From a checkpoint of a small image classifier.
Model: 6.68M parameters, arch resnet_bottleneck, norm batchnorm, activation silu, widths [256, 512, 1024].
Rows from block 6 of a small image classifier, named by matrix and row number. Rows with one number belong to one channel. Each number is 50 + 15 x the weight over its row's rms, rounded and kept within 0 to 99. All counts start at 0. After the name is the row's rms in percent of the matrix's.
After each channel's rows are labels from the 100 images, of 14976, where the channel reaches its highest value: "strongest on" is what is common among them. Only what is clearly more common there than usual is listed. The data: telescope images of galaxies (Galaxy Zoo DECaLS). In brackets: how many of the 100, against the usual share in percent.
# convs1: 3x3 conv, stride 2 (model.blocks.6.convs.1.weight, 256x256x3x3, each kernel summed), inputs 0-63
# convs2: expand pointwise conv (model.blocks.6.convs.2.weight, 1024x256x1x1, transposed), outputs 0-73

convs1.141 098:55 43 54 58 52 47 55 36 40 84 49 56 67 44 06 37 62 40 57 25 56 57 42 49 63 34 56 63 12 57 55 46 74 47 66 43 50 27 41 66 54 35 72 29 49 40 48 51 48 70 47 49 66 63 48 42 36 50 36 39 57 59 59 80
convs2.141 097:40 87 44 28 51 48 31 69 54 53 36 64 39 42 30 36 80 95 37 39 59 59 12 48 59 18 58 51 61 28 45 38 47 42 68 52 39 51 68 56 23 17 57 23 45 99 61 61 57 22 28 56 27 70 55 50 85 54 08 62 60 39 54 24 37 55 48 66 68 84 40 16 56 62
strongest on: bulge size: moderate (26 vs 6.6)

convs1.178 106:48 67 48 52 53 46 33 71 45 73 52 50 62 39 55 22 48 41 41 46 47 26 48 44 53 44 69 39 32 48 31 82 45 32 37 39 42 45 56 41 55 57 46 60 52 38 54 59 50 36 41 41 47 75 38 36 86 35 33 61 46 20 44 47
convs2.178 087:40 44 36 65 45 29 56 27 13 38 37 34 23 41 51 51 38 44 35 60 66 49 41 79 48 47 67 37 45 35 50 47 56 46 65 40 57 37 19 47 74 39 44 00 49 80 45 30 52 52 59 32 36 51 54 59 42 32 68 49 51 48 21 76 72 30 55 65 68 83 62 40 51 45
strongest on: bulge size: small (27 vs 7.2); roundness: cigar-shaped (27 vs 8.1)

convs1.30 093:53 44 42 70 39 78 37 63 55 56 38 34 54 49 52 75 56 44 53 70 49 50 59 69 65 43 52 31 59 55 68 43 43 35 61 03 51 50 60 49 55 35 51 34 62 49 51 56 40 38 68 66 57 65 62 52 44 46 60 68 47 59 67 61
convs2.30 109:47 61 55 68 47 60 40 54 67 41 33 48 42 52 63 23 25 64 66 20 31 65 46 44 33 59 41 34 43 44 49 75 56 31 46 74 30 40 16 41 36 63 42 38 58 53 63 78 50 63 41 49 46 55 47 52 55 51 46 53 88 37 68 37 60 54 50 50 44 70 68 17 26 77
strongest on: shape: featured or disk (79 vs 30.4); edge-on disk: no (77 vs 24.7); bulge size: moderate (46 vs 6.6)

convs1.81 091:54 18 56 44 45 49 48 83 43 39 29 40 71 48 56 99 48 48 58 45 48 74 54 24 62 42 41 82 52 44 70 53 48 49 54 35 31 53 24 57 37 76 55 55 26 62 49 45 69 56 61 53 37 39 34 42 63 48 64 41 64 64 18 49
convs2.81 082:57 27 52 45 53 58 43 39 18 73 63 38 49 49 43 38 15 26 56 54 90 58 50 48 48 49 56 59 48 20 45 54 26 37 64 47 38 73 70 59 14 56 68 50 62 75 59 62 41 52 42 41 63 64 50 46 31 32 65 38 22 46 51 44 42 37 31 47 77 47 53 61 40 56
strongest on: bar: no (31 vs 12.9)

convs1.49 088:52 48 49 75 30 61 45 69 36 59 37 36 57 50 57 51 41 52 57 43 60 60 54 54 42 71 58 58 49 40 37 46 61 50 54 41 27 74 49 25 23 59 15 76 80 71 43 48 53 69 42 52 27 64 38 62 38 30 62 42 59 31 59 44
convs2.49 081:60 63 49 17 60 57 44 73 68 49 62 46 61 53 57 79 68 45 50 41 65 70 99 65 50 54 69 30 54 57 59 50 62 43 54 59 44 66 38 78 29 73 45 48 54 70 23 52 60 70 47 40 39 52 54 51 31 41 46 90 35 51 41 75 56 18 82 48 35 43 37 41 30 63
strongest on: bulge size: moderate (25 vs 6.6)

convs1.134 091:42 47 37 46 51 57 47 46 29 51 70 54 56 34 32 44 40 17 47 47 62 88 16 50 60 36 40 41 31 45 45 60 47 69 49 36 28 35 79 46 37 57 32 55 48 51 47 50 65 67 42 42 52 65 24 40 46 51 62 64 62 23 41 35
convs2.134 069:49 37 28 36 38 59 43 25 39 46 44 81 40 63 35 48 44 63 43 20 65 56 74 62 54 35 63 40 57 26 20 44 50 56 71 53 40 57 42 27 56 60 52 42 57 43 53 89 36 24 53 24 39 13 35 58 26 60 67 54 39 71 40 56 25 39 28 45 70 99 23 53 75 59
strongest on: bulge size: small (25 vs 7.2)

convs1.151 094:47 55 44 68 26 43 40 51 34 53 61 53 36 39 35 63 46 40 64 59 74 60 52 63 57 76 38 42 67 37 83 76 69 55 59 50 60 61 48 57 49 37 33 50 65 33 52 43 28 61 51 43 70 32 33 22 56 45 40 31 57 57 39 48
convs2.151 085:52 70 68 58 47 59 37 57 99 21 32 48 60 68 52 60 50 62 59 47 44 28 39 44 38 23 69 39 19 38 56 64 27 60 46 52 35 39 19 71 49 55 71 34 53 26 58 46 44 49 48 45 51 77 51 61 43 32 24 59 40 44 53 51 23 30 43 38 35 63 40 72 60 49
strongest on: edge-on disk: no (59 vs 24.7); spiral arms: yes (52 vs 18.8); bulge size: small (39 vs 7.2)

convs1.129 093:57 45 18 39 85 58 40 37 52 28 71 65 49 77 26 32 44 32 42 45 42 28 43 63 61 55 53 84 61 42 34 50 42 42 41 41 53 21 35 35 30 81 38 46 77 34 53 62 77 49 65 40 38 58 45 58 41 43 36 46 59 46 54 51
convs2.129 084:45 40 56 35 39 55 50 74 56 44 51 65 60 36 64 49 56 26 39 43 47 50 43 35 49 52 47 68 63 56 28 45 37 38 42 45 44 49 72 74 60 55 60 65 30 29 47 92 40 56 44 61 38 48 22 39 86 59 45 58 42 55 52 53 41 72 57 55 51 51 31 67 57 58
strongest on: spiral arms: yes (53 vs 18.8); bulge size: small (43 vs 7.2); spiral winding: tight (36 vs 6.8)

convs1.75 094:60 41 15 76 52 31 63 59 26 38 71 27 72 33 49 48 63 60 61 20 43 23 44 45 63 46 40 36 59 36 37 47 82 46 99 57 44 17 54 61 39 66 43 43 69 46 45 41 45 41 34 22 73 53 50 68 82 42 31 41 32 32 43 39
convs2.75 073:43 69 50 53 44 64 62 42 51 39 49 69 30 33 66 22 64 28 55 77 21 42 34 42 50 55 30 44 34 43 53 67 55 55 34 53 54 47 31 47 48 44 62 82 71 53 48 83 45 50 41 67 30 43 61 65 36 82 58 39 53 74 48 35 39 67 42 41 56 58 65 38 58 45
strongest on: shape: featured or disk (60 vs 30.4); spiral arms: yes (43 vs 18.8); bulge size: small (36 vs 7.2)

convs1.227 100:36 51 60 62 58 54 62 81 60 51 40 51 43 30 61 33 18 56 71 81 51 26 49 64 85 48 39 33 58 36 82 71 46 59 51 54 43 62 36 73 39 30 71 29 84 48 57 60 41 72 31 33 66 57 69 81 43 29 36 63 51 79 52 52
convs2.227 104:64 53 55 49 33 59 35 52 07 55 22 42 73 51 55 46 57 46 24 30 13 37 19 34 52 52 55 42 60 37 48 99 52 47 38 35 30 47 44 44 33 32 47 68 63 62 59 78 46 66 39 15 58 40 60 43 36 42 39 42 40 39 58 34 62 30 63 47 37 66 66 85 45 75
strongest on: bulge size: moderate (29 vs 6.6)

convs1.125 091:59 51 72 24 45 54 66 51 51 47 49 28 52 16 41 47 40 59 53 54 58 83 46 33 32 50 43 65 43 71 77 64 46 52 21 34 47 80 49 47 43 55 53 58 34 64 36 47 40 48 62 26 56 58 54 46 43 69 22 31 45 39 27 54
convs2.125 086:35 25 36 39 29 48 49 32 70 44 30 61 66 75 45 43 35 43 67 32 18 36 28 31 55 50 29 56 44 51 18 36 39 41 52 35 53 57 70 59 72 50 31 16 36 00 56 47 51 58 53 12 22 42 33 49 62 38 43 58 45 53 32 50 28 42 29 31 44 59 65 46 41 57
strongest on: edge-on disk: no (89 vs 24.7); spiral arms: yes (86 vs 18.8); spiral winding: tight (52 vs 6.8)

convs1.165 092:32 22 53 66 48 60 59 57 54 65 44 31 63 32 50 35 66 29 52 68 35 71 71 65 43 43 25 55 32 48 55 74 62 42 63 55 63 26 67 33 25 66 62 27 48 57 40 73 39 55 46 57 53 38 76 25 52 47 42 81 42 38 54 62
convs2.165 094:56 55 58 36 67 34 68 39 51 19 54 78 38 77 41 47 55 42 72 59 10 11 31 45 55 67 24 52 34 69 45 70 35 46 52 57 50 51 62 58 48 62 67 54 63 32 31 55 55 59 64 18 61 33 61 56 54 49 81 38 52 49 45 44 39 59 69 66 41 58 30 63 64 36
strongest on: spiral arms: yes (46 vs 18.8); bulge size: small (38 vs 7.2); spiral winding: tight (27 vs 6.8)

convs1.150 086:78 45 38 45 49 80 63 52 48 42 41 31 53 37 31 55 63 72 42 19 62 54 39 46 17 47 55 57 66 37 47 32 59 54 64 47 46 74 58 39 24 57 54 91 59 40 65 22 48 61 26 68 60 52 55 40 63 63 47 57 59 41 44 61
convs2.150 088:39 36 54 33 34 48 22 55 99 20 47 86 76 62 21 72 51 54 58 65 65 33 43 54 57 44 42 47 51 67 39 39 39 40 74 52 33 52 77 30 60 59 35 40 48 52 45 30 36 41 43 40 38 24 40 50 36 53 38 47 59 61 69 78 54 57 40 36 47 24 35 29 46 57
strongest on: bulge size: moderate (28 vs 6.6)

convs1.70 089:43 34 50 77 50 47 76 55 33 52 52 49 52 38 66 42 89 22 40 29 48 55 54 63 31 49 57 54 28 66 31 67 35 30 49 68 58 41 57 42 49 69 57 52 29 38 61 57 66 92 39 39 54 37 57 51 39 60 50 35 39 30 70 65
convs2.70 092:37 56 43 74 84 42 45 11 47 35 43 24 57 39 55 55 53 50 55 33 32 57 59 44 63 39 57 61 37 57 31 70 47 50 35 46 30 58 75 69 70 57 37 27 42 53 49 19 42 45 41 90 42 24 55 73 70 46 34 38 52 40 65 41 40 44 39 47 56 61 39 61 37 63
strongest on: edge-on disk: no (88 vs 24.7); spiral arms: yes (86 vs 18.8); bulge size: small (62 vs 7.2)

convs1.247 104:36 62 34 50 55 35 33 62 44 46 70 35 70 43 49 62 58 54 55 60 57 54 62 53 58 67 61 54 27 66 43 36 59 67 78 40 61 43 71 50 29 44 45 63 45 52 35 36 79 22 68 60 60 42 88 34 63 32 61 29 64 26 54 55
convs2.247 102:32 65 60 49 51 38 41 94 32 48 58 68 67 53 36 46 58 40 57 40 67 56 75 66 48 49 44 35 33 38 37 54 73 61 52 46 42 43 48 46 47 38 58 40 53 21 48 19 48 15 46 59 44 28 68 54 61 35 60 40 51 61 65 49 51 55 37 53 45 69 27 39 57 49
strongest on: roundness: round (46 vs 20.3)

convs1.23 109:68 81 36 63 41 37 15 65 52 62 46 42 31 82 80 59 49 56 50 44 53 58 54 33 45 64 51 87 57 33 57 44 67 36 32 44 36 50 65 57 28 50 60 43 43 48 43 69 64 65 50 52 40 49 28 58 59 31 45 40 54 62 23 51
convs2.23 086:05 50 56 63 41 57 42 37 39 49 40 34 38 21 20 44 84 49 51 44 20 39 46 54 57 34 67 56 48 62 40 50 56 36 40 52 56 28 93 63 89 49 42 36 67 29 47 58 30 65 64 37 35 53 41 62 58 48 55 37 62 50 61 54 79 58 32 69 82 51 27 71 57 36
strongest on: shape: featured or disk (91 vs 30.4); edge-on disk: no (84 vs 24.7); spiral arms: yes (77 vs 18.8)

convs1.84 095:55 33 44 64 66 39 88 65 57 46 50 58 41 17 64 60 80 56 42 85 56 72 68 44 61 51 54 48 55 47 61 71 46 58 29 52 45 31 32 82 61 67 44 45 45 62 69 52 39 45 80 72 34 52 63 47 43 76 22 78 27 40 57 66
convs2.84 100:40 43 51 42 53 68 40 36 53 63 80 90 58 70 43 61 56 47 45 03 34 73 22 52 47 47 40 57 33 30 47 82 46 42 58 36 42 52 57 89 53 46 53 67 56 31 13 25 48 57 38 23 35 10 39 50 67 66 52 52 56 62 58 31 41 45 44 38 46 30 43 60 56 60
strongest on: roundness: round (42 vs 20.3)

convs1.14 105:46 65 54 28 35 28 47 54 52 71 47 41 58 38 53 35 44 52 56 49 30 13 64 40 57 53 70 38 63 52 54 41 65 46 38 61 38 46 44 57 51 54 54 51 77 87 67 55 17 12 53 50 41 72 29 62 63 25 54 67 31 53 28 53
convs2.14 082:64 71 52 39 60 47 54 39 39 49 37 31 63 35 75 42 42 64 64 33 61 58 41 35 37 49 51 52 38 37 60 61 71 39 49 53 56 40 07 58 63 41 58 41 65 50 50 64 46 58 48 51 31 35 53 79 50 22 35 47 40 42 53 49 02 68 68 54 33 15 49 56 54 43
strongest on: shape: featured or disk (68 vs 30.4); edge-on disk: no (60 vs 24.7); bulge size: small (35 vs 7.2)

convs1.74 102:46 52 42 51 61 74 48 56 35 66 68 33 73 68 49 27 53 61 58 33 64 49 37 74 65 52 30 56 37 70 33 44 55 24 52 57 35 68 43 12 50 62 40 60 52 54 44 46 49 63 64 49 69 42 68 49 75 47 46 45 53 32 49 24
convs2.74 085:57 44 58 39 53 41 58 45 36 45 35 55 64 48 65 40 28 41 63 68 49 66 54 58 67 45 53 67 28 44 59 64 80 58 78 41 54 59 57 58 77 60 43 72 32 83 18 55 48 60 43 27 39 49 47 58 38 38 52 45 52 44 48 20 38 68 47 41 62 42 52 72 40 76
strongest on: bulge size: small (27 vs 7.2)

convs1.27 125:41 46 56 62 54 39 63 63 65 65 65 33 54 40 60 34 70 15 36 34 41 44 89 45 66 57 65 57 44 24 60 63 47 53 34 53 50 39 82 75 63 68 48 48 56 53 60 79 52 45 16 29 46 67 60 61 41 52 58 30 64 42 49 41
convs2.27 112:63 44 69 29 56 49 44 17 79 61 30 51 53 68 34 39 28 51 48 58 37 33 41 18 48 46 34 34 61 59 85 71 34 67 46 49 47 45 43 43 34 59 33 55 12 43 51 59 58 43 38 45 79 36 49 42 23 60 54 46 55 54 43 55 59 73 49 55 39 50 57 54 54 54
strongest on: edge-on disk: no (85 vs 24.7); shape: featured or disk (85 vs 30.4); spiral arms: yes (79 vs 18.8)

convs1.158 096:76 96 62 32 49 72 65 38 58 22 38 48 43 38 58 38 55 23 77 31 75 42 77 63 43 51 51 54 25 59 81 45 52 29 74 55 28 64 77 46 40 57 45 42 42 34 47 49 56 31 46 59 74 62 69 44 57 44 52 42 37 54 53 48
convs2.158 102:78 41 37 66 38 77 55 39 30 59 57 65 73 32 61 40 57 55 33 25 55 42 56 36 41 49 72 51 64 50 64 28 51 31 29 27 54 52 63 84 54 34 25 34 55 57 52 70 38 78 60 36 48 39 45 46 63 61 57 23 52 56 75 36 12 70 29 53 39 30 57 19 35 39
strongest on: edge-on disk: no (69 vs 24.7); bulge size: moderate (40 vs 6.6); spiral winding: tight (37 vs 6.8)

convs1.53 094:54 28 78 38 59 36 66 73 73 39 53 73 48 78 58 40 15 46 33 52 53 62 43 43 56 40 53 46 64 61 72 36 45 67 13 53 52 65 48 29 56 45 87 42 68 41 62 63 48 35 55 57 52 46 24 57 62 44 54 38 78 82 49 45
convs2.53 104:55 42 50 42 44 49 45 47 73 25 55 11 50 46 62 39 36 55 65 46 35 74 32 46 56 56 44 60 35 42 51 59 55 34 41 50 45 44 49 32 60 45 48 45 43 83 49 06 59 44 46 52 54 34 57 34 64 24 41 32 29 33 51 62 59 69 33 63 68 46 80 30 38 17
strongest on: roundness: round (44 vs 20.3)

convs1.128 094:26 49 79 28 43 48 38 50 53 58 71 76 40 63 70 37 44 24 39 59 49 24 89 52 86 79 83 29 50 32 64 66 46 56 79 66 65 79 74 67 52 76 46 40 63 42 39 51 44 43 54 64 72 49 59 54 23 52 56 72 78 61 43 56
convs2.128 099:53 56 34 51 74 67 47 60 60 43 37 70 65 51 57 53 50 56 55 80 50 37 47 30 53 56 19 54 49 37 57 72 60 59 29 39 39 48 35 62 25 61 60 65 33 76 48 27 62 69 47 58 67 30 93 47 31 59 59 58 58 45 14 46 42 59 58 74 28 47 49 40 56 57
strongest on: bulge size: moderate (27 vs 6.6)

convs1.15 087:27 52 37 59 74 78 32 68 34 57 54 53 51 43 41 19 82 35 73 48 44 50 73 45 55 52 37 57 43 62 55 41 43 86 39 39 32 42 62 43 43 62 23 18 61 18 56 18 61 33 22 63 68 82 37 42 60 42 19 30 54 46 48 74
convs2.15 090:53 89 31 55 45 22 37 61 79 64 50 53 37 21 29 60 70 17 46 64 42 34 48 62 48 44 75 54 62 49 76 34 55 48 69 57 60 49 53 13 53 41 13 45 53 40 60 59 53 04 49 46 49 37 68 44 61 55 41 76 40 61 65 47 52 34 59 36 58 33 46 37 55 27
strongest on: edge-on disk: no (51 vs 24.7); spiral arms: yes (45 vs 18.8); bulge size: small (34 vs 7.2)

convs1.39 090:57 58 38 57 69 57 17 37 34 57 58 27 43 42 42 44 41 40 49 45 54 52 61 46 68 39 61 44 39 52 61 46 50 45 43 52 72 77 63 62 30 29 24 45 59 62 71 64 42 32 41 42 63 71 85 68 22 36 51 40 76 47 38 56
convs2.39 087:63 70 26 36 52 53 66 75 83 58 81 40 62 26 52 43 58 56 44 81 51 39 51 55 50 51 74 47 57 40 57 32 32 59 15 54 43 53 47 56 78 35 67 47 44 85 57 52 64 39 49 41 48 44 51 49 57 57 67 50 42 62 48 48 50 62 20 55 29 14 57 56 54 79
strongest on: bulge size: small (28 vs 7.2)

convs1.42 098:46 37 66 56 55 43 36 71 68 26 60 39 55 59 60 29 51 51 56 16 47 24 37 27 37 30 52 59 39 33 45 55 53 31 23 41 60 52 50 47 48 47 58 84 58 50 40 46 25 78 59 46 50 53 35 45 67 46 50 41 40 55 45 34
convs2.42 073:55 51 33 34 52 62 58 65 49 48 64 81 44 37 62 53 39 50 71 67 41 65 69 32 43 46 40 26 57 74 38 43 28 29 65 32 44 67 35 37 47 61 23 42 59 55 69 52 70 77 50 43 69 77 55 62 54 66 39 66 59 48 39 55 50 53 44 36 53 48 36 80 59 36
strongest on: roundness: cigar-shaped (29 vs 8.1)

convs1.163 099:67 35 60 12 58 74 40 45 21 44 69 34 80 42 31 36 50 37 40 37 43 27 47 66 39 57 30 48 59 59 53 66 79 65 75 43 37 52 37 56 45 39 68 22 42 31 61 52 16 37 51 40 48 18 42 79 44 44 62 25 59 52 59 42
convs2.163 086:34 56 70 63 46 55 55 66 37 51 57 52 39 76 75 67 50 53 46 74 63 53 28 46 48 45 69 29 37 64 57 51 83 34 46 36 40 47 33 41 49 71 52 40 37 88 65 40 53 39 45 32 64 42 32 49 59 65 43 51 49 25 40 38 67 40 39 89 57 52 65 99 56 98
strongest on: shape: featured or disk (82 vs 30.4); edge-on disk: no (80 vs 24.7); spiral arms: yes (69 vs 18.8)

convs1.173 106:44 45 55 28 44 60 31 52 72 40 50 25 41 21 52 27 29 57 53 59 31 36 37 24 68 63 39 44 34 49 29 61 50 49 46 50 51 75 64 75 40 60 77 48 53 46 38 62 21 65 42 47 73 40 29 62 47 51 59 14 41 65 63 36
convs2.173 097:70 39 40 40 58 49 30 43 40 33 31 42 30 52 58 46 81 58 55 11 23 49 41 53 54 36 51 51 50 43 35 64 34 67 31 46 61 43 42 21 50 55 30 64 44 23 43 58 49 49 42 44 50 40 45 60 22 67 40 56 46 16 55 48 70 62 21 50 65 39 56 58 41 49
strongest on: edge-on disk: no (81 vs 24.7); spiral arms: yes (77 vs 18.8); spiral winding: tight (43 vs 6.8)

convs1.188 092:59 44 32 58 54 54 72 55 60 56 50 65 56 56 60 46 57 73 35 32 36 47 47 50 65 74 51 34 57 45 38 67 27 55 52 43 67 57 69 47 75 56 55 50 76 46 29 63 41 60 56 68 55 46 44 38 46 55 60 42 40 58 67 82
convs2.188 096:67 46 61 45 38 50 27 16 42 59 29 40 40 36 57 42 64 53 35 47 78 57 51 47 47 41 37 35 37 49 48 20 57 57 49 49 37 31 81 88 45 42 50 42 46 64 36 50 55 43 18 43 43 42 81 45 35 67 64 49 59 48 34 46 66 22 77 53 54 35 27 31 46 32
strongest on: edge-on disk: no (66 vs 24.7); spiral arms: yes (55 vs 18.8); bulge size: moderate (44 vs 6.6)

convs1.226 096:57 53 29 67 63 50 45 66 42 34 50 58 63 55 34 40 39 58 29 36 58 57 75 15 24 37 42 61 25 30 44 73 79 35 57 34 48 45 43 49 49 24 58 37 59 62 36 48 64 60 73 37 67 35 43 56 35 61 43 63 45 62 33 29
convs2.226 086:36 49 34 38 55 41 15 47 60 21 38 41 43 73 20 67 71 68 61 43 41 46 78 51 58 40 65 41 45 39 30 59 38 49 38 74 57 51 48 45 41 49 36 38 49 37 48 17 36 24 59 40 47 71 69 52 62 67 40 46 43 62 44 55 48 31 45 52 69 45 58 39 63 63
strongest on: bulge size: small (32 vs 7.2); spiral winding: tight (29 vs 6.8)

convs1.64 102:38 54 40 50 46 46 50 54 39 74 35 64 35 57 59 64 46 71 40 96 19 60 69 71 39 74 56 21 58 51 55 64 35 64 54 15 12 43 46 47 34 50 25 25 22 47 51 77 64 60 41 47 46 69 41 67 47 35 59 64 40 70 34 44
convs2.64 110:49 40 43 73 57 47 66 44 93 44 75 49 15 61 57 58 32 33 38 61 26 74 52 63 55 53 15 29 59 48 42 68 61 51 41 34 39 36 48 73 57 36 35 40 54 51 99 08 58 52 43 46 52 65 56 48 43 54 29 64 64 57 27 51 41 58 28 39 40 45 33 52 56 65
strongest on: bulge size: moderate (27 vs 6.6)

convs1.205 087:34 36 37 65 69 39 37 55 41 43 31 38 38 74 52 53 25 60 69 32 62 35 57 68 26 50 30 41 32 43 19 37 63 54 46 70 59 43 45 25 55 58 41 64 79 67 51 33 60 48 39 31 40 94 79 44 43 48 50 38 33 59 50 24
convs2.205 080:51 42 54 19 42 47 61 46 77 67 29 34 52 26 43 49 00 67 44 13 60 39 60 33 68 51 43 21 50 31 64 73 68 27 34 42 40 52 41 51 49 48 49 43 73 54 64 52 47 77 71 64 56 10 53 48 48 43 47 35 48 18 28 53 68 57 64 36 38 40 48 05 75 51
strongest on: roundness: round (44 vs 20.3)

convs1.11 120:47 31 42 78 74 61 62 38 58 34 87 44 75 66 49 57 75 58 59 48 60 35 47 33 50 53 56 48 56 50 50 41 68 34 47 52 33 39 52 55 41 31 51 38 47 05 69 65 50 25 36 38 47 59 48 80 45 41 38 45 52 51 38 44
convs2.11 085:52 63 48 40 52 31 53 31 34 57 58 26 48 28 52 49 58 60 50 45 32 45 40 42 54 51 52 34 65 62 41 34 81 52 59 46 63 62 38 43 50 62 47 51 45 35 62 41 94 62 58 75 35 25 60 52 66 55 58 53 58 57 29 51 67 77 45 46 41 20 83 66 45 47
strongest on: bulge size: none (25 vs 0.7)

convs1.16 099:70 63 63 49 52 75 51 36 44 59 43 57 29 35 70 50 13 49 50 51 56 81 34 62 73 70 44 53 52 53 61 94 50 28 70 47 52 52 83 39 59 69 94 64 79 58 51 60 47 68 43 54 50 39 33 62 71 65 73 40 44 36 55 28
convs2.16 105:55 54 46 99 56 67 47 43 82 29 43 45 46 40 91 47 37 73 47 56 77 46 44 62 73 26 37 62 29 66 41 65 55 41 58 47 60 59 25 71 38 55 53 23 61 47 46 91 58 54 33 79 39 61 18 44 57 64 65 18 44 43 47 79 52 26 41 39 69 72 53 93 54 57
strongest on: shape: featured or disk (89 vs 30.4); edge-on disk: no (86 vs 24.7); spiral arms: yes (78 vs 18.8)