{"arch": "resnet_bottleneck", "model": "image classifier", "dataset": "telescope images of galaxies (Galaxy Zoo DECaLS)", "train_examples": 44167, "image_size": 48, "crop_scale_min": 1, "horizontal_flip": true, "translate": 0.12, "cutout": 0.25, "targets": ["bulge size"], "num_classes": 4, "norm": "batchnorm", "activation": "silu", "padding_mode": "reflect", "depths": [2, 4, 4], "kernel_size": 3, "stem": "deep", "avg_pool_shortcut": false, "widths": [256, 512, 1024], "loss": "cross_entropy", "init": "torch_default", "residual_init": "none", "optimizer": "soap", "beta2": 0.99, "lr": 0.0031, "beta1": 0.95, "shampoo_beta": 0.99, "eps": 1e-08, "precondition_frequency": 32, "max_precond_dim": 1024, "merge_dims": false, "one_sided": false, "adamw_lr_other_params": 0.0017, "grad_clip": 0.5, "steps": 13000, "batch_size": 64, "epochs": 18.8, "lr_schedule": "cosine", "final_lr_fraction": 0, "warmup_steps": 390, "weight_decay": 0.2, "adamw_weight_decay_other_params": 0.01}
Rows from block 6, named by matrix and row number. Each number is 500 + 25 x the weight over its row's rms, rounded and kept within 0 to 999. All counts start at 0. Numbers have three digits each. After the name is the row's rms in percent of the matrix's.
# convs0: reduce pointwise conv (model.blocks.6.convs.0.weight, 256x512x1x1), inputs 258-343
convs0.209 105:495549478531460520440505516495578509470498495478496498518506505506516484496534509494531496531487523522498527525486458489492529504485451521509493494496484495482497515525503476506535488467523493490563459493465523492514490492501538482509535514528515502496529556
convs0.210 104:486500509502493462495471530473525530555504508483522434499481487537545511526486480522502486517490476477497504509545506491456496491458538504518538547531471466455475501445462529482471502521545516518485545447482477522490488484441509495488474484450507544496507479
convs0.211 094:463474523465544492484533514485499533516494520487452578476511446539542487467499477512484500520558495502502478488505482534431506516456521495515528523484492505491511440513531519492491504534520478510490498493505486514496477538462520491550488522519544519497522477
convs0.212 094:509529503537539508524500477502533535485465471438516528567504478510450509535486523478484483487517499539549531463525484497510539510497535499527435481482517523505530456497487460506495521486488510506492515509476492525480493514458498461554518519545507466520481512
convs0.213 106:514459473502475533490499488489531488487510473517502509512556469484502528483510475479493534529549514481473481493545528512473487479504558534505485489495540491537544489494480489486475519502509496473452516476479455481496532512484532553507515520520467554468515497
convs0.214 102:508492479521453472531511472491521469476490526495518499518461507497491475446501513458433508510492515498483521498545497570501518512512576489511497526464491495501523488497524494491492491482500505564486533547492506505495500480468500475530489477559510477503507467
convs0.215 099:499517499484552517526532428489499543503505514536461474500492491511492536514522506555463511489502516502478517504537503514458512520526499464498487496502477527484477490469523464509484508538533505483490514483485476484519491503555526479469531559484473499533510484
convs0.216 094:483540461486521506481514500492513524502515491487497474465534485533531465543521472477500535486491498483496489510485524498490485468496471486486537505503490502520513463492466505513502521483500520469490506468447455519482459522473534502521515490493511579481496493
convs0.217 099:495561516483543512454501545538505522538524500473492512474518513503503507477555455517485484505479486493518501553576562493515486532499499551522466487473511545517491460520455482496490532535495462515479499479497465499525492475518472525483491504528475495503486508
convs0.218 101:524494520498510468451492522494499490538501498491485487489536529535531519521475492510528474465507449520486486486573482522501499519485552479504486495465447571473515479502476532482519470497531494495464500486433516507482528508497501538480514513518459521474487503
convs0.219 087:508484522495465491488478522537545525488470522514507500528473520488524550504541513469493472505496500512490533534457509475498441510462464496544492481519515495482497484481523467522521505487494531457517487541512487491524490472476487511488491498504513448472466482
convs0.220 093:507441474499480521545495515503459495484516516504500506471502489488511501505480512510534488527551478461480504472495506488542490507462521502505504484465515482484488522532479489486453497535513509460468500517478491489516503504502510482536514499501496547475496485
convs0.221 093:478489532528503498501526504524506501490434513511538539531522512508524546500520550481478474474494523513491506521488481494522511471482504485499461492528439484448516476497509514510520494488550499543479527491473469490497476495482509491511468515485528478453473516
convs0.222 097:476521464527496490474512541482526496445479508470502552494502491476512524505524504568473499481516498449475500515540489522486523491518495480525513534526517492502591485512529494480516474509468475478514499484473510528510451515514508552499489502496537475489480507
convs0.223 108:508508536493504529512458494457488479477482489557514492477519540572526460551534492527480509521488481505485562464476531523440506515558497517511502489525508490506515432511506553518431479553475495487477504464477478509482491506500475521501507476453446517530488502
convs0.224 101:500481490524491477545512494454538514561535495503462510496512485484525502502521515485494546499522534526465514439501505554503492482496520494499506479503479503506518487492461506492508510513504496527528503538496463515476548475512509492534458522487505512468520541
convs0.225 112:461557491497429532480499501472458494495481551514515507497497447496478450437514487501507515477480506512516490479480467519465510491509502504541460518482491510510503468513467504497510477462488530506445464455458549500482504485499524507516497473559472534485482519
convs0.226 103:502512504465484501478513491511509479537464496483494482513474509517561484489497497495494522504507515464529519467490447485501483470511523511507511506478569503464473486482472540487495500531507477525540469541561487459473511441459539532487471502537508497472477490
convs0.227 095:513521489516478486463518523559499483529482516514522463486512489493493493458495467503469461462459443534478482526485518500469535477474462540520498498508482589532516526466513497499540461473553491539500519483470497518497468478512522534523503512450505460495503475
convs0.228 099:477502498544478492529484518502496508515501484482474469504498446478508546492496544471479512503503512500535539502493500482501488493506521551510484526494490507533493540502471551496510556515509493528498504504517449501501512494536507524548546510508507567494497508
convs0.229 105:497554506511487533458473531533490473523530522485503504505480506501487474463484487485510500476458484508535473509549498556518527484529522503469498494477483543506494479495518492516479503489578450519436466516513517485482476461498478518531524469530483529488439478
convs0.230 104:475477503495463542489467502485483528496476494513475483498519504475530547508501485507477503502510477450486498524498511483447486465515458525518490517493459512551470506496507475482493511503485479488498485502485469462466496522507483474508455497538486489495465512
convs0.231 102:444490506490478476528496515492523500507496483468537489475491569502500543523510475523470484472457538481509523483527488503497529468507453489507494459498475537518458477478499512493472502493501523486503506494499458521518550491466499534525474469470488471520498481
convs0.232 097:478506446509525544519486511580550471473448510494476489527524493494527503492498535501510544494513479481481494521477505490481490513516438491500504475520495485475475502504500496502481494490474467461542503505516548471523505465501503516498513505482480467527503516
convs0.233 101:486472470557526498510477479505473516402482471503466507480470480518550532498509504467506530536489445475481493476478561476497514509462512501494483457507515536493479559498514502497510467477494532513499511507498511494511483482503517511523599506502494500518504481
convs0.234 100:465479513480527508464499529509535526502531508510482513511523495481488481529508466468496487505513522487521477518478535519496492521491449527442451542471492474490521546533505504467476460472496485475521444492495512491497476504510532518532481485524514451537497500
convs0.235 096:506491510514483500455482506517496485483511489483492480491477503497504468466550475449490465462532510529529547529517481515517509491456487494501467541444511526535518529491532501459447471485527513526504471487473461509492483493495514496515519499515514486511504482
convs0.236 105:482526507511457493518495457483493494512496531472474503522505537540513480451468509526509508490482477545431484498524462442556500498498479542526502502533518477535489491474525486508525492492485461514485498507500501499489491531454514506519504527457532511533458567
convs0.237 108:510482503511453492491497457504569483495504479483493501525525508517543513504461478505473499471482498469484556508516493471480476509503475474479488479501485492493493531503484493454519426514477510487506529522449495495495523518509513496519536495521503468505513560